config.yaml
encoder_arch: "vit"
model: "model that answers yes/no questions on an image's attributes"
dataset: "photos of arthropod specimens (BIOSCAN-5M)"
train_examples: 97500
image_size: 24
crop_scale_min: 0.5
horizontal_flip: true
questions_per_image: 4
encoder_norm: "layernorm"
encoder_norm_position: "sandwich"
encoder_activation: "swiglu"
encoder_mlp_ratio: 2
encoder_head_dim: 48
encoder_fused_qkv: true
encoder_bias: "qkv"
encoder_qk_norm: false
encoder_parallel_block: false
encoder_inner_norm: false
encoder_moe: "soft"
encoder_num_experts: 16
encoder_moe_every: 2
encoder_expert_mlp_ratio: 0.25
encoder_slots_per_expert: 2
encoder_shared_expert: false
encoder_patch_size: [4, 4]
encoder_conv_stem: false
encoder_layers: 8
encoder_width: 160
encoder_positions: "sincos"
fusion: "prefix"
fusion_encoder_width: 256
fusion_encoder_layers: 7
fusion_encoder_norm: "layernorm"
fusion_encoder_norm_position: "pre"
fusion_encoder_activation: "swiglu"
fusion_encoder_mlp_ratio: 3
fusion_encoder_head_dim: 16
fusion_encoder_fused_qkv: false
fusion_encoder_bias: "qkv"
fusion_encoder_qk_norm: true
fusion_encoder_layer_scale_init: 0.1
fusion_encoder_parallel_block: false
fusion_encoder_inner_norm: false
fusion_encoder_moe: "soft"
fusion_encoder_kv_group_size: 2
fusion_encoder_num_experts: 8
fusion_encoder_moe_every: 2
fusion_encoder_expert_mlp_ratio: 0.25
fusion_encoder_slots_per_expert: 2
fusion_encoder_shared_expert: false
fusion_encoder_positions: "learned"
fusion_encoder_connector: "linear"
residual_init: "none"
optimizer: "muon"
muon_scale: "match_rms_adamw"
learning_rate: 0.0027
momentum: 0.95
nesterov: true
orthogonalizer: "polar_express"
adamw_lr_other_params: 0.0008
ema_decay: 0.999
max_steps: 10900
batch_size: 384
epochs: 42.9
lr_schedule: "constant"
warmup_steps: 540
weight_decay: 0.07
adamw_weight_decay_other_params: 0.05
Rows from expert 1 of block 3 of the fusion encoder, named by matrix and row number. Rows with one number belong to one neuron. Each number is 200 + 20 x the weight over the matrix's rms, rounded and kept within 0 to 999. All counts start at 0.
# gate: expert gate (fusion_encoder.blocks.3.mlp.gate, 8x64x256), inputs 0-127
# up: expert up (fusion_encoder.blocks.3.mlp.up, 8x64x256), inputs 0-127
# down: expert down (fusion_encoder.blocks.3.mlp.down, 8x256x64, transposed), outputs 0-127
gate.55,195,211,198,177,221,222,207,183,226,215,183,212,182,227,187,211,188,214,209,184,214,156,187,207,223,200,184,210,192,167,223,191,196,197,194,210,230,177,198,182,187,188,177,198,195,179,219,158,179,193,213,198,208,192,195,242,204,198,200,196,205,227,174,176,208,219,186,209,187,211,165,190,181,207,235,197,209,180,175,174,208,201,198,182,202,203,194,227,199,201,208,185,160,210,194,213,226,204,209,186,176,197,229,207,204,184,190,198,203,192,214,211,227,199,223,191,266,204,201,201,182,232,217,220,210,210,170,204
gate.56,237,221,216,177,215,207,210,208,255,224,192,170,180,213,202,204,195,201,203,211,209,157,169,185,202,208,194,211,216,200,198,190,208,218,204,194,226,195,229,185,182,216,191,178,151,194,187,199,199,198,185,216,166,196,213,219,174,206,218,178,217,213,213,221,189,214,226,200,192,230,211,234,189,176,217,194,190,197,201,149,188,208,200,174,202,194,241,213,204,231,207,209,157,204,230,227,196,194,240,155,204,201,182,213,179,217,162,199,208,206,199,196,212,198,203,199,207,191,204,178,198,196,200,215,184,180,220,174
gate.57,207,193,193,219,233,207,188,200,235,179,172,195,180,224,165,239,183,204,196,192,200,187,212,220,210,180,225,207,195,210,200,205,200,186,210,212,221,202,196,209,176,184,241,168,183,212,163,216,172,183,183,226,166,240,210,220,199,229,210,184,225,230,199,237,197,192,184,197,195,188,252,240,185,198,222,199,207,220,175,189,226,217,186,206,199,230,201,203,202,190,198,193,189,184,205,226,233,213,230,169,156,218,197,227,162,182,184,232,191,216,191,192,231,181,191,164,208,183,173,201,198,196,239,206,244,191,246,221
gate.58,197,194,196,205,224,211,193,176,211,154,162,229,187,200,212,232,196,179,254,218,191,157,170,234,162,203,188,207,197,219,240,153,202,211,210,189,174,219,186,239,193,180,212,162,209,205,201,190,203,165,171,191,169,192,216,193,172,192,212,197,202,218,209,206,204,230,231,189,179,201,187,238,211,213,248,228,197,183,186,202,220,186,198,217,184,212,216,186,223,191,212,160,220,171,226,202,207,238,216,207,198,193,170,265,189,183,234,183,212,216,176,174,193,186,190,176,228,190,224,189,179,226,227,180,201,212,219,174
gate.59,210,189,193,175,233,207,194,213,238,187,202,185,207,178,181,216,218,217,174,209,206,191,224,187,231,206,207,198,212,173,175,217,194,205,186,207,239,153,231,206,167,193,208,185,193,186,218,165,168,201,212,206,177,202,162,192,156,201,253,204,217,171,196,169,216,184,178,206,218,201,235,176,184,186,228,214,194,179,203,172,260,196,214,172,240,195,164,214,235,267,190,187,190,230,194,196,212,185,185,196,204,227,193,190,159,220,239,182,187,199,158,209,215,199,168,190,193,174,219,207,187,199,208,225,218,234,181,239
gate.60,203,228,172,197,212,190,220,214,237,226,159,201,212,206,166,198,192,190,217,192,225,160,212,217,180,222,185,205,216,162,189,171,212,193,215,231,181,167,207,184,176,192,177,190,195,200,204,211,192,200,198,237,196,225,185,207,139,214,171,209,198,187,182,234,208,212,171,165,215,184,198,213,208,208,200,203,251,203,258,185,178,214,211,212,199,189,225,194,197,223,230,182,186,200,216,214,196,169,220,205,180,224,221,218,166,203,205,181,182,192,213,230,199,224,201,181,234,223,154,204,204,218,179,190,209,183,179,193
gate.61,205,213,183,183,200,237,178,226,192,177,202,223,233,139,165,203,196,198,225,200,206,177,212,198,218,225,207,187,224,206,255,198,214,186,202,206,248,191,176,232,178,163,190,208,195,177,186,176,187,224,208,243,218,219,173,199,112,229,174,209,186,172,206,197,199,173,197,205,228,172,197,211,198,198,230,197,199,197,156,206,265,188,208,191,178,173,179,219,233,214,193,161,210,216,197,248,219,201,186,165,169,193,184,183,208,220,189,220,261,175,201,257,228,221,191,188,283,215,222,247,213,201,202,205,225,207,252,138
up.55,184,188,197,187,198,197,240,191,224,197,233,195,202,232,189,178,204,196,187,189,204,194,180,167,194,181,200,191,218,193,172,185,175,173,206,172,196,210,186,162,182,202,182,190,206,210,189,215,190,210,207,207,213,197,191,221,201,199,208,200,202,165,196,221,190,221,211,199,187,222,165,220,198,197,217,201,200,186,215,176,197,186,242,192,187,174,206,201,198,199,203,231,201,217,223,167,174,191,176,211,189,176,196,214,193,180,185,204,196,209,177,211,203,203,214,197,198,192,188,221,245,192,203,186,206,190,173,206
up.56,209,188,193,201,179,239,174,194,220,190,217,209,215,209,212,200,196,160,205,193,205,229,195,185,226,178,213,203,174,242,216,187,186,222,203,229,213,188,185,175,201,199,230,192,181,212,209,187,232,216,197,216,198,203,199,232,201,199,207,187,207,173,153,178,198,245,191,179,208,258,205,221,210,231,220,160,187,220,175,205,190,219,192,189,189,215,197,213,219,202,209,203,198,186,224,180,161,191,176,161,210,203,196,203,212,196,217,184,224,194,163,154,167,230,179,216,211,188,191,178,200,242,178,204,210,184,230,196
up.57,193,206,209,210,219,196,199,201,190,167,200,211,237,189,186,229,231,228,250,220,182,200,180,169,232,203,210,234,176,192,227,210,171,210,186,177,187,196,218,188,204,174,198,191,176,213,207,163,230,138,197,143,157,202,228,181,191,190,228,200,190,196,202,193,232,230,201,192,206,202,198,212,237,162,170,201,220,227,222,238,223,211,187,208,177,231,208,199,204,182,198,235,193,181,167,186,232,227,187,174,184,258,221,156,175,201,203,226,169,215,174,178,174,177,203,210,213,189,193,204,201,211,214,214,180,180,215,207
up.58,205,162,198,223,196,208,189,190,212,161,169,195,199,199,204,213,205,191,250,217,172,186,190,242,165,183,206,193,206,240,210,186,217,215,202,215,152,239,191,234,217,187,217,171,207,196,182,172,193,155,185,165,218,198,218,190,153,202,217,199,177,162,211,185,204,200,203,193,204,229,197,180,211,196,191,212,211,209,187,230,218,194,160,210,167,208,192,188,197,173,244,203,228,192,208,187,224,196,208,173,198,231,225,226,213,224,228,180,173,209,186,189,184,185,183,191,189,192,202,218,203,204,187,192,230,209,235,169
up.59,180,213,213,186,217,177,190,242,194,211,237,167,169,186,207,225,185,222,173,197,248,235,241,172,221,193,186,204,200,191,143,196,186,182,201,235,214,221,206,184,215,190,250,186,257,223,202,194,210,216,220,216,199,205,177,208,148,190,206,195,206,150,202,174,211,195,162,191,198,171,254,226,220,213,194,207,215,180,205,190,214,188,203,177,224,192,182,204,203,242,210,211,152,213,173,207,171,250,168,227,175,213,242,133,154,190,209,185,164,204,192,217,254,171,178,185,154,206,211,193,206,196,186,236,185,199,175,204
up.60,214,211,181,212,191,193,226,204,193,204,177,170,210,235,183,202,200,200,216,218,212,199,193,216,165,220,185,192,210,197,149,193,226,188,211,222,199,192,208,212,175,213,217,167,187,192,177,215,203,195,152,238,222,228,167,200,173,198,144,197,190,195,161,224,218,193,203,196,211,155,200,196,210,221,139,206,249,194,235,192,186,212,210,207,211,210,214,214,190,226,245,188,168,195,216,191,193,200,235,199,206,223,234,202,203,193,188,197,176,195,195,207,205,204,218,206,205,197,189,205,227,208,179,207,207,180,155,195
up.61,198,196,218,211,203,140,213,208,183,196,178,187,185,256,209,195,199,234,225,190,208,182,170,210,215,167,224,203,194,161,176,198,189,209,202,194,166,215,191,205,189,214,195,194,197,210,178,171,226,177,182,184,216,216,196,198,215,208,188,190,214,229,231,197,156,198,225,209,227,226,191,202,204,227,213,213,229,228,217,225,184,212,210,220,211,225,183,184,151,186,234,217,183,251,204,184,189,193,241,225,222,218,227,213,158,169,208,152,175,207,212,193,181,173,232,201,194,196,198,202,198,209,218,196,181,189,158,197
down.55,199,220,192,193,184,201,195,211,216,223,154,202,162,211,196,227,189,190,214,196,233,187,218,193,184,184,194,233,205,204,208,179,163,201,174,163,208,184,213,185,210,178,194,219,191,164,193,207,208,202,216,197,216,179,204,197,158,181,219,235,210,176,242,223,210,229,180,222,180,240,213,219,164,192,205,193,218,214,210,188,224,190,212,191,204,198,203,200,136,219,179,180,214,202,197,196,208,217,187,190,169,203,208,212,209,246,221,212,207,212,194,234,195,175,200,193,230,196,198,199,195,210,162,217,201,220,201,214
down.56,263,216,163,204,200,189,202,229,205,213,186,199,217,202,197,242,191,218,204,204,150,199,195,234,229,271,211,198,203,201,185,205,157,215,188,191,222,190,205,208,269,215,218,195,214,216,196,221,199,181,218,205,174,171,217,200,162,188,190,197,197,181,194,195,203,189,197,165,205,227,184,206,209,193,200,213,202,178,191,215,219,207,194,208,170,182,196,198,185,194,234,213,179,203,195,199,157,202,180,185,185,201,202,182,151,184,198,184,174,224,222,166,191,218,196,202,182,195,190,235,191,218,175,196,201,185,259,235
down.57,218,202,176,199,156,202,190,199,215,203,156,244,197,192,208,219,232,218,230,190,178,205,192,170,186,178,198,189,189,187,196,204,231,192,205,202,201,217,199,192,215,204,196,241,204,165,193,188,207,199,185,229,167,189,223,181,150,242,188,218,201,206,246,220,208,220,192,200,222,212,209,206,174,183,180,201,224,144,207,225,224,227,179,209,179,197,222,201,241,189,250,188,177,188,155,159,216,175,183,203,211,214,183,185,168,193,210,240,201,199,178,164,182,144,253,219,209,182,201,206,210,176,216,170,194,208,248,197
down.58,189,194,130,211,214,229,216,200,216,213,199,171,222,199,189,211,193,201,176,192,171,211,166,205,182,166,204,212,218,206,221,173,139,212,178,212,204,201,214,203,199,189,220,180,207,225,213,173,182,187,227,208,202,215,183,239,128,223,230,163,226,182,173,185,213,216,214,172,214,207,209,193,169,174,205,211,224,199,214,192,216,208,264,192,172,211,198,204,180,205,204,169,187,179,187,172,199,169,181,187,191,200,196,196,182,201,217,186,161,189,153,189,223,203,191,206,201,207,197,222,199,212,186,148,233,209,291,212
down.59,144,205,195,200,195,223,236,194,197,207,232,181,186,208,204,180,216,183,183,216,157,251,212,150,170,223,196,195,203,173,196,182,173,192,231,194,186,202,191,194,199,196,175,179,199,190,208,208,188,190,193,205,192,229,167,184,100,182,196,174,210,216,170,189,210,221,220,232,209,157,217,212,201,189,198,174,184,210,215,184,178,203,190,202,204,217,198,198,190,214,202,236,202,248,184,220,216,237,178,206,191,176,200,204,220,178,162,152,186,163,182,207,198,160,186,209,208,224,223,173,187,217,220,195,170,207,209,176
down.60,183,207,213,211,191,193,198,197,210,200,195,191,166,209,209,177,201,194,181,203,212,195,213,175,224,194,207,212,204,201,204,172,223,218,171,200,187,209,197,183,202,200,211,165,197,161,200,174,184,194,190,196,189,221,208,241,210,220,179,176,204,201,158,228,180,219,203,212,213,163,172,209,180,206,164,198,257,161,199,204,216,229,165,212,208,197,198,191,177,184,262,176,185,188,198,199,208,191,215,211,186,205,209,199,201,193,194,191,151,181,204,163,158,133,200,198,192,201,208,224,206,161,219,183,206,204,157,192
down.61,162,209,160,224,208,203,193,207,196,183,249,208,247,200,198,201,216,192,171,198,181,232,204,214,221,154,194,200,190,200,206,209,178,229,203,217,201,188,190,202,231,218,222,212,201,187,211,172,199,218,200,170,198,209,193,165,195,241,198,219,200,239,166,193,186,204,224,186,182,200,230,200,194,216,209,185,232,191,200,217,217,217,206,200,222,227,190,201,207,183,199,175,183,148,169,201,223,201,225,219,210,236,187,151,208,192,202,229,205,197,218,155,183,189,191,198,198,203,199,215,195,220,222,191,208,191,223,159