config.toml
encoder_arch = "vit"
model = "model that answers yes/no questions on an image's attributes"
dataset = "photos of arthropod specimens (BIOSCAN-5M)"
train_examples = 97500
image_size = 24
crop_scale_min = 0.5
horizontal_flip = true
questions_per_image = 4
encoder_norm = "layernorm"
encoder_norm_position = "sandwich"
encoder_activation = "swiglu"
encoder_mlp_ratio = 2
encoder_head_dim = 48
encoder_fused_qkv = true
encoder_bias = "qkv"
encoder_qk_norm = false
encoder_parallel_block = false
encoder_inner_norm = false
encoder_moe = "soft"
encoder_num_experts = 16
encoder_moe_every = 2
encoder_expert_mlp_ratio = 0.25
encoder_slots_per_expert = 2
encoder_shared_expert = false
encoder_patch_size = [4, 4]
encoder_conv_stem = false
encoder_layers = 8
encoder_width = 160
encoder_positions = "sincos"
fusion = "prefix"
fusion_encoder_width = 256
fusion_encoder_layers = 7
fusion_encoder_norm = "layernorm"
fusion_encoder_norm_position = "pre"
fusion_encoder_activation = "swiglu"
fusion_encoder_mlp_ratio = 3
fusion_encoder_head_dim = 16
fusion_encoder_fused_qkv = false
fusion_encoder_bias = "qkv"
fusion_encoder_qk_norm = true
fusion_encoder_layer_scale_init = 0.1
fusion_encoder_parallel_block = false
fusion_encoder_inner_norm = false
fusion_encoder_moe = "soft"
fusion_encoder_kv_group_size = 2
fusion_encoder_num_experts = 8
fusion_encoder_moe_every = 2
fusion_encoder_expert_mlp_ratio = 0.25
fusion_encoder_slots_per_expert = 2
fusion_encoder_shared_expert = false
fusion_encoder_positions = "learned"
fusion_encoder_connector = "linear"
residual_init = "none"
optimizer = "muon"
muon_scale = "match_rms_adamw"
lr = 0.0027
momentum = 0.95
nesterov = true
orthogonalizer = "polar_express"
adamw_lr_other_params = 0.0008
ema_decay = 0.999
steps = 10900
batch_size = 384
epochs = 42.9
lr_schedule = "constant"
warmup_steps = 540
weight_decay = 0.07
adamw_weight_decay_other_params = 0.05
Rows from block 3 of the fusion encoder of a small model that answers yes/no questions on an image's attributes, named by matrix and row number. Rows with one number within an expert belong to one neuron, the router's apart. Each number is 128 + 24 x the weight over its row's rms, rounded and kept within 0 to 255. All counts start at 0. Numbers have three digits each.
After each expert's rows are labels from the 100 texts, of 14848, where the router gives the expert most weight on average: "fires on" is the input token at the peak. Only what is clearly more common there than usual is listed. The data: photos of arthropod specimens (BIOSCAN-5M).
# router: slot weights (fusion_encoder.blocks.3.mlp.router.weight, 16x256, trained with AdamW), inputs 128-255
# gate: expert gate (fusion_encoder.blocks.3.mlp.gate, 8x64x256), inputs 128-255
# up: expert up (fusion_encoder.blocks.3.mlp.up, 8x64x256), inputs 128-255
# down: expert down (fusion_encoder.blocks.3.mlp.down, 8x256x64, transposed), outputs 128-255

# expert 5
router.10:101104086118102115166130108125125100139137145126163109082105104142153100129147125150156115096150153122137133153151100094151105172086106100100107101131129101133114139126138157153162087127162141143150142133138124125119133086140112132091085127119123178092126098187135146159136162098090152128104128127107128109127103093109080118122106151157121141102148176118125115069121112124122144091153
router.11:135151173100138153139090155105144095095156150134133112155143118124108139104126076107132141158134108146119142177171168143108127125164108128121141156092107161150138109158111098147128092137111122105112109150103166139122160175097156133127147146113172082135133116126158157148086107122101105135174106126087086137174111125128136159126103103143122102164127095109144142179112117123151118149127
gate.0:146072127133152094166144120127156085106103118135173126113132132152108140145140148108156114041137092126116150125122103135116109133136139154129099125146155132093150074105137146123141122124111096177107134127137100123134143173108158122169135145128119094102104139073132136088127126119119146113124131155148166102166139104145150118121088118103155109104150174155102145115128138094155137130124
up.0:067144128130178095159147127105166132151093140138149130137145097132152144094152160116132148131107122180110121157154060157142137143127118067124139129126110111172094147133140102127141117112112127172069150126118141162132108137099161074145112128127139087122128144122112115147132091145145123123130151159116099125103145159139095126125145122145135153143115150146121142134165097131167142135106
down.0:082139129176119134121128154125132107204092119179110076117130119110160122151119153132176147136114126141132156132140064133147122138133133122085122123137137157185093129130158122148123112130164140126137152196100149141134128130117119096109097119119137128104141140138123101139187061159123122143178159139135129184139151124162119118137173106129126139126091139147118167124118109130122158118099
fires on: "order Hemiptera"

# expert 4
router.8:132124133130145089121149107127105119141126113170122115079106147138158101124133151135122111104164136146142128132105089140121115155102141094123099127158142140140145133154153162106130172189140123143118139133113138109125107080150123140143071159109113193156145150121119148151105113146133167113106152086145124118092178152133101131105115142122140153083116184146146142104128105101141102136142
router.9:111109106124114117166135096135103117127089148155120152080141107141109113122107162139093143141110125131130156137106127165159159132079178105118091087126118117160130139107121122110140170186142116145108167135140126145114090128129138153113075149087142172126168084131140145146153175136148144141131100142138105088096137110131086083125115129120121153139172118149119103091161143141135154165115
gate.0:190134129125143139120136107103110156107176103157122141143146087158108121152103113116140141084140134158145138155150111103108203150158165165142143101118127159116126150143109105138128170125116105108145114109146144131167146105143143135135167112092096097118147074164120106149117144089088114112108086145109108122139130110116127122132099138127180144118129104072122136086136175124134119096129
up.0:146130127142107103097143143164139113171058134120077128116107173107150115151089122075129072124134133128122124095110118110146143099117066146106079141156141121097150106146146156116149123139161130130136102127106091105091144131153105125121092110108145138146118140135174132089140107158132128114130167104129155129114139146167129142119116155118114137133122125152142137181147093140092123158145
down.0:117094130140122100067129109124126131157152134157158163129126132057129154102149119125148148136084155144125146123134123110139118133089125147167130133143044156147108126120113122155154103127158130128137135156145132128194136121122129138120132116151096146130157139120132150138215101173127162102134104111125115075128125133120100119149069133142112097109118127117114129131117090125160098158127
fires on: "order Diptera"

# expert 6
router.12:152107145089104097113139083141148144154157095103154130122149089127116123154145113120122146110095096154142153104159114128118126146093140118101141095130099125142087137122154147134149177109140158124116171129150123155151133124163094126170124154110093155122128097163115091150105139137149179135097150143121122124101161107130139098136118158103095135127154102120139089116108083116163145104109
router.13:111119126086114127133164126144142145107122104130149145138096094113160132116137142103114157104145104113150112160136138102142119146134155135097128153170116152142156145129105141129127163166191148141111148095115133123133108097174161137142136106111133112148121094178166144142139153147133182190089142167122147132121141124132102124106144106136122146111136126114155116095151103077119157087120
gate.0:180095102102125134137131136144117144107138124107128107128100049153046160131116138130122103117135120128148106128119115155117206111156103166135093111125155118077120112171118120137130150169117122088086152153152133102155125125096104125130141161108152109105140144121134158123130151134106177092127131142133132123131109090150119087111082137146083119100093138142141112087140142146103129165127
up.0:147099144115135116137136157155093078108113107137141100093113149080144180124137142124104133127147110103144116166117104158118096136180135123124138103092178130096085101143123125120121151133139128133102163175112107100119168149087134125097169166119152116136132120152126125127138126162115168109136151094136145116123133083156102127120124176130129116133141120191122117118072108160149097144114
down.0:138121126140147115108155135120149115150147133149113198133120135094163210142153167141096113156111116135152186119125163132094151142130130143132102130129154134094135145092132125090118152115198140103137136097123099112117124126102047101115081125107124110104129129118111153096173105153141183123098125089125145142127144088115123143125110116109130112132094119148116123100126122163105113166143
fires on: "class Insecta"

# expert 3
router.6:139084141088159112148181097144109097115105161154159141116111131139099101140107163108146163137108113108140143113083111159174130159156150127128135090145094128102123157140163117145090115148146146168166159102142095126116093107157159157139094165120104142143149136132142111150120140096096140180090141116143115135081141121126141162120140122130110104079163147139121137119117132153115144144109
router.7:116080098074137087129149076097133155139130121117139142097110090150122163081154189131138159117150123126147113125127116134154122092144122083127148077156122093156121151151100126090129100110124127102107153100140127117107168114129121138139171129099112131134163122141159090133138133086105163123132148112143144152097166149167088124119108117108108121105118113168151169126168135119134099135144
gate.8:127150139156150142092179153161096089163148111116177140105148131126119099139116173127137134121138135133119153151127110120119118134160146128110125154133117127112133135123168117154141094154143115158128134094126134121174153111086108106121121160111131094120160139101142146121099154122122149099096121111154122093099102124091104144116084151071023101100154127129116119107150160144131129139088
up.8:095105162098128138156108101120167113075096138117122113127103118167135134156123103128137137114151108110117126093118127136119182091121098116151122095111119112128161121117067161146127136120076136127100079151091119119098097084136163165126130115150108151163096100161115152135163123107141139144151109136130104141159143129128138134145140136150177113130108160154133138113109145149073154142121
down.8:103138132110095137123109129132131145083138130109166122111127134123190145114104126126131112123114150115075117122113153122132118122132136136223129137124086100147115100112135132166151105132130130120113126114113167138129172145136103142124131121152120156149129147136124129127179106172102121124163153097099110099114138117123104136125104117106104146122105214093146134157142137123145118139088
fires on: "order Diptera"; "family Ichneumonidae"; "order Coleoptera"; "order Sarcoptiformes"

# expert 0
router.0:124103143110144101161128122120095140142141121165097152072110123157158152119108126150133132122156113100149109167114078127138073126146143114080131088114129154162148160102086133129130109172179094146168130085135110104106115144150107098133141187105098116098122087129142115144149140103092153123117136122160135117086135116146074136106107160101154133095148165121155116081166110120180124109121
router.1:107079108082152140106135114158129110133123135144178106081163074177124149085111152155112145132153148093157122104097138100120166113093157128121129071142130161145160108098153115136127143096153109157136163150113136109094094113140095097138131112091102149104102091149115138152150148145104137156144150122161157100151137132120144138143135168106094154128126119114145133109156138099115121104116
gate.8:175172163160073095144145167138139110136126129093146109117120114109145136142130151143150129152141100101140102125095135125124201131206201166137102160131157139090104144136107157139122117138140130193108140170171114133128152143141156128139094165138115135121102146108121155141128143125176120106148140106142145126123144083147109130113148133110128134144111107131125122152141107118072102091136
up.8:155136118140117112132172165124121116183114075099138097074150147098151111121130164178123142163138135117127118156101121140083137137170195152118105157120151150119107124100109178085125175131146129146109150162175127139115144147122130122130082155127122171113142155119093129095140126155173141102108109118174121144114132110112095112150176128113126136120127156144125154095102095122136141078151
down.8:201103122186111152167132153118142114121125129063093149113107121108138127173132118126148165180144108135149150123113145137152139123139116140118081132125167200122134161127179129135142163155145134112145132144137100115129099125157103111125115138133126159128136116101144149103107118174115135139103076131136151084113167100129131140097110135144162123123141136112137122113124127116054104116113
fires on: "class Insecta"

# expert 2
router.4:144090094096138121151138115152160111136132117102121118151109097118154149141110101167140102127093109102117148100122097125121151147110162147142164076107164146146154091125089149148119099136129150128139112082148118160162124119121150109133138151124114146114167139117092117126166117114125114177095172120129108083085109089124129121106142159168113118112123105137135150077101094100109103150135
router.5:092108101084112124166112104141151157148125164087110107092105086128113158146112131155134162086150140094109138113109076173134093152139161125143109145092167147126080119087130148096129094155147116119140156104140129153108088108169126111123098104125119125150149158175148168148162169147150141169138134105152121124083117101140127128107121111156172133127144137144147141140104143158154129091172
gate.0:162134144127111149087168133099141135099113149134067156161129165183165090134138113092190182134161118090105125132136150113128096088173120152154089129112106122132116136146139136141126163084108127132161111161150110119117147155151130135122084136134121093143124093112096123144126135186160108124136082102093166148178134119125141152138144140139184104147117122148123127173075114144117096079139
up.0:124087092114122112153119108148087142139151115142111105107109116131133129103142137179119120128136118165155126114116122132104109125101081123120146086133144104107117148111135134122172095145100142152116133076120132136166128063073090115115176164093118135123152129124165119061120129069109171127097161181153109113115134151128120115132095107133080176112123159139115160107177148118127123147107
down.0:000134112141135133130090127129125118127100123067149109118117140152159117129115129151116140128131117144150137117150139124086132135121122095137140120122165125167103112161162135139143107156144145155121130111112163095139112126136106136125114140146094131090146094107125114129154128091166132161157159146138125120131139079123138134124170135152163102119115130152130170133122180147139089114134
fires on: "order Hymenoptera"; "order Coleoptera"; "class Arachnida"; "order Entomobryomorpha"

# expert 7
router.14:113091091142138080129171144126117094117113144112142106112147144106160148100115111177121164144142138137095159159132105111146093150121104083114100130111159097098125085073157165108101116129114165140081117121125110102114156134129142122139154116111105144124160087180139122186173098138097144153151168140168145086105118122126126143139160131120142138112090109110164134080117094117158171125168
router.15:156127120131116113171180123122120148117091098142162122154131106161110112156161135131103139108126117093149126166125075145146094132140152111092088072142092160144134141098092147140160143154131095135132126125125115094135113118127127111098108156129102134149133145149134134136138168141131146143096125159165173125088119144153097103093092132099137094085170140139161103137122134105103094107169
gate.8:130071144109131139099125128115107099129114121115119104126146138091082135133145132145104100092096107134140111128141105164142099125188166150117070113111141121117141126124147109134124126111127159142161134111128114177110119179130092126136110128132138139103148145137117155137126131096124115143158109130131131132127143138112123128130145148080112114140144113103163127121174143134107129125121
up.8:162123157168114136157106092097117176158122121126111167129126140206158120155114126096120120113105082178126149080152141142150099135134115107126156096167105132103160157103125129123117095127101131144167157112145101155110093145135111128163113109135112109141107144114097133151129121119122122111146088153093116153139125172152163143131118099112122160146128108102127115118137083105106142122132
down.8:116109126158128146137114124131115164091113134189102138127152117114152087155133123119129118113106096128146158118112144135128105105157143138196140140141076125149136140121097148105147133141128130123124129140158155119180133128092107140137116127146121136144123125151108114120174109117170099112157184159146125117131109152127157151092111108143099108109148113106149143140132054130131110130122
fires on: "order Coleoptera"; "family Drosophilidae"; "family Muscidae"

# expert 1
router.2:091143106151158099126144118123096121122131140115146144112140124128156090126122100142112144112119077120149167159148104139129118110146096076125161104146153110160143113156096156109158164103132128169123158124111096097152103130153095146136139094145134156135112126201128087122109135101143142132137110151107159133105108163167146110098146118105145119102157157140154100124080125140117126164176
router.3:100090117106125076165119128138138121133098149170106130112133134118139138108125120150097147153085113124136187115148107132116082100119102123155107135117087126149135114166134107150098162124178128163111162130147102104136143085158109130141123128141086155131120102131163092132103140090089132137089166099143111118124120152145120086148153151156111102121112109104131164108096109108105104133181
gate.8:169139153126132151118127118161144127116122149130135133126112173131159128122112130156129107142126117153118140114119139092144177126157121177099108123142142124112155171147131147140107170125111135142158131142126086152130105111104107137110124143153137141074172140128149127107135132105124135104160082128094102169137137108102110109114119121136122145120111158108157098119160134118065130113125
up.8:088104161092118144133141108140127092130118115153088135145122167118200114175145166121113113163127122100130132087154139134135137138089070112139120093139108123141158131126123148108117205139147123125165158127145141089162111148124109162098143134157126121118102126153166135126190127113073067126119128131134128120160148092096119153109129119098129113117135120161145138115137140134093100090142
down.8:103112130091138109123106157132126146106148125170145066122123127074079150106129164117148162098143118134122192102125126142082112135079125134127091121126092074147138113091131121155126100143145126132117125153139127097111156134117094139125135115163099141102105131154148139123216118148120171146170142140123166162144127126145111132167146131112123142123122121125116161131131088109147074104152
fires on: "class Insecta"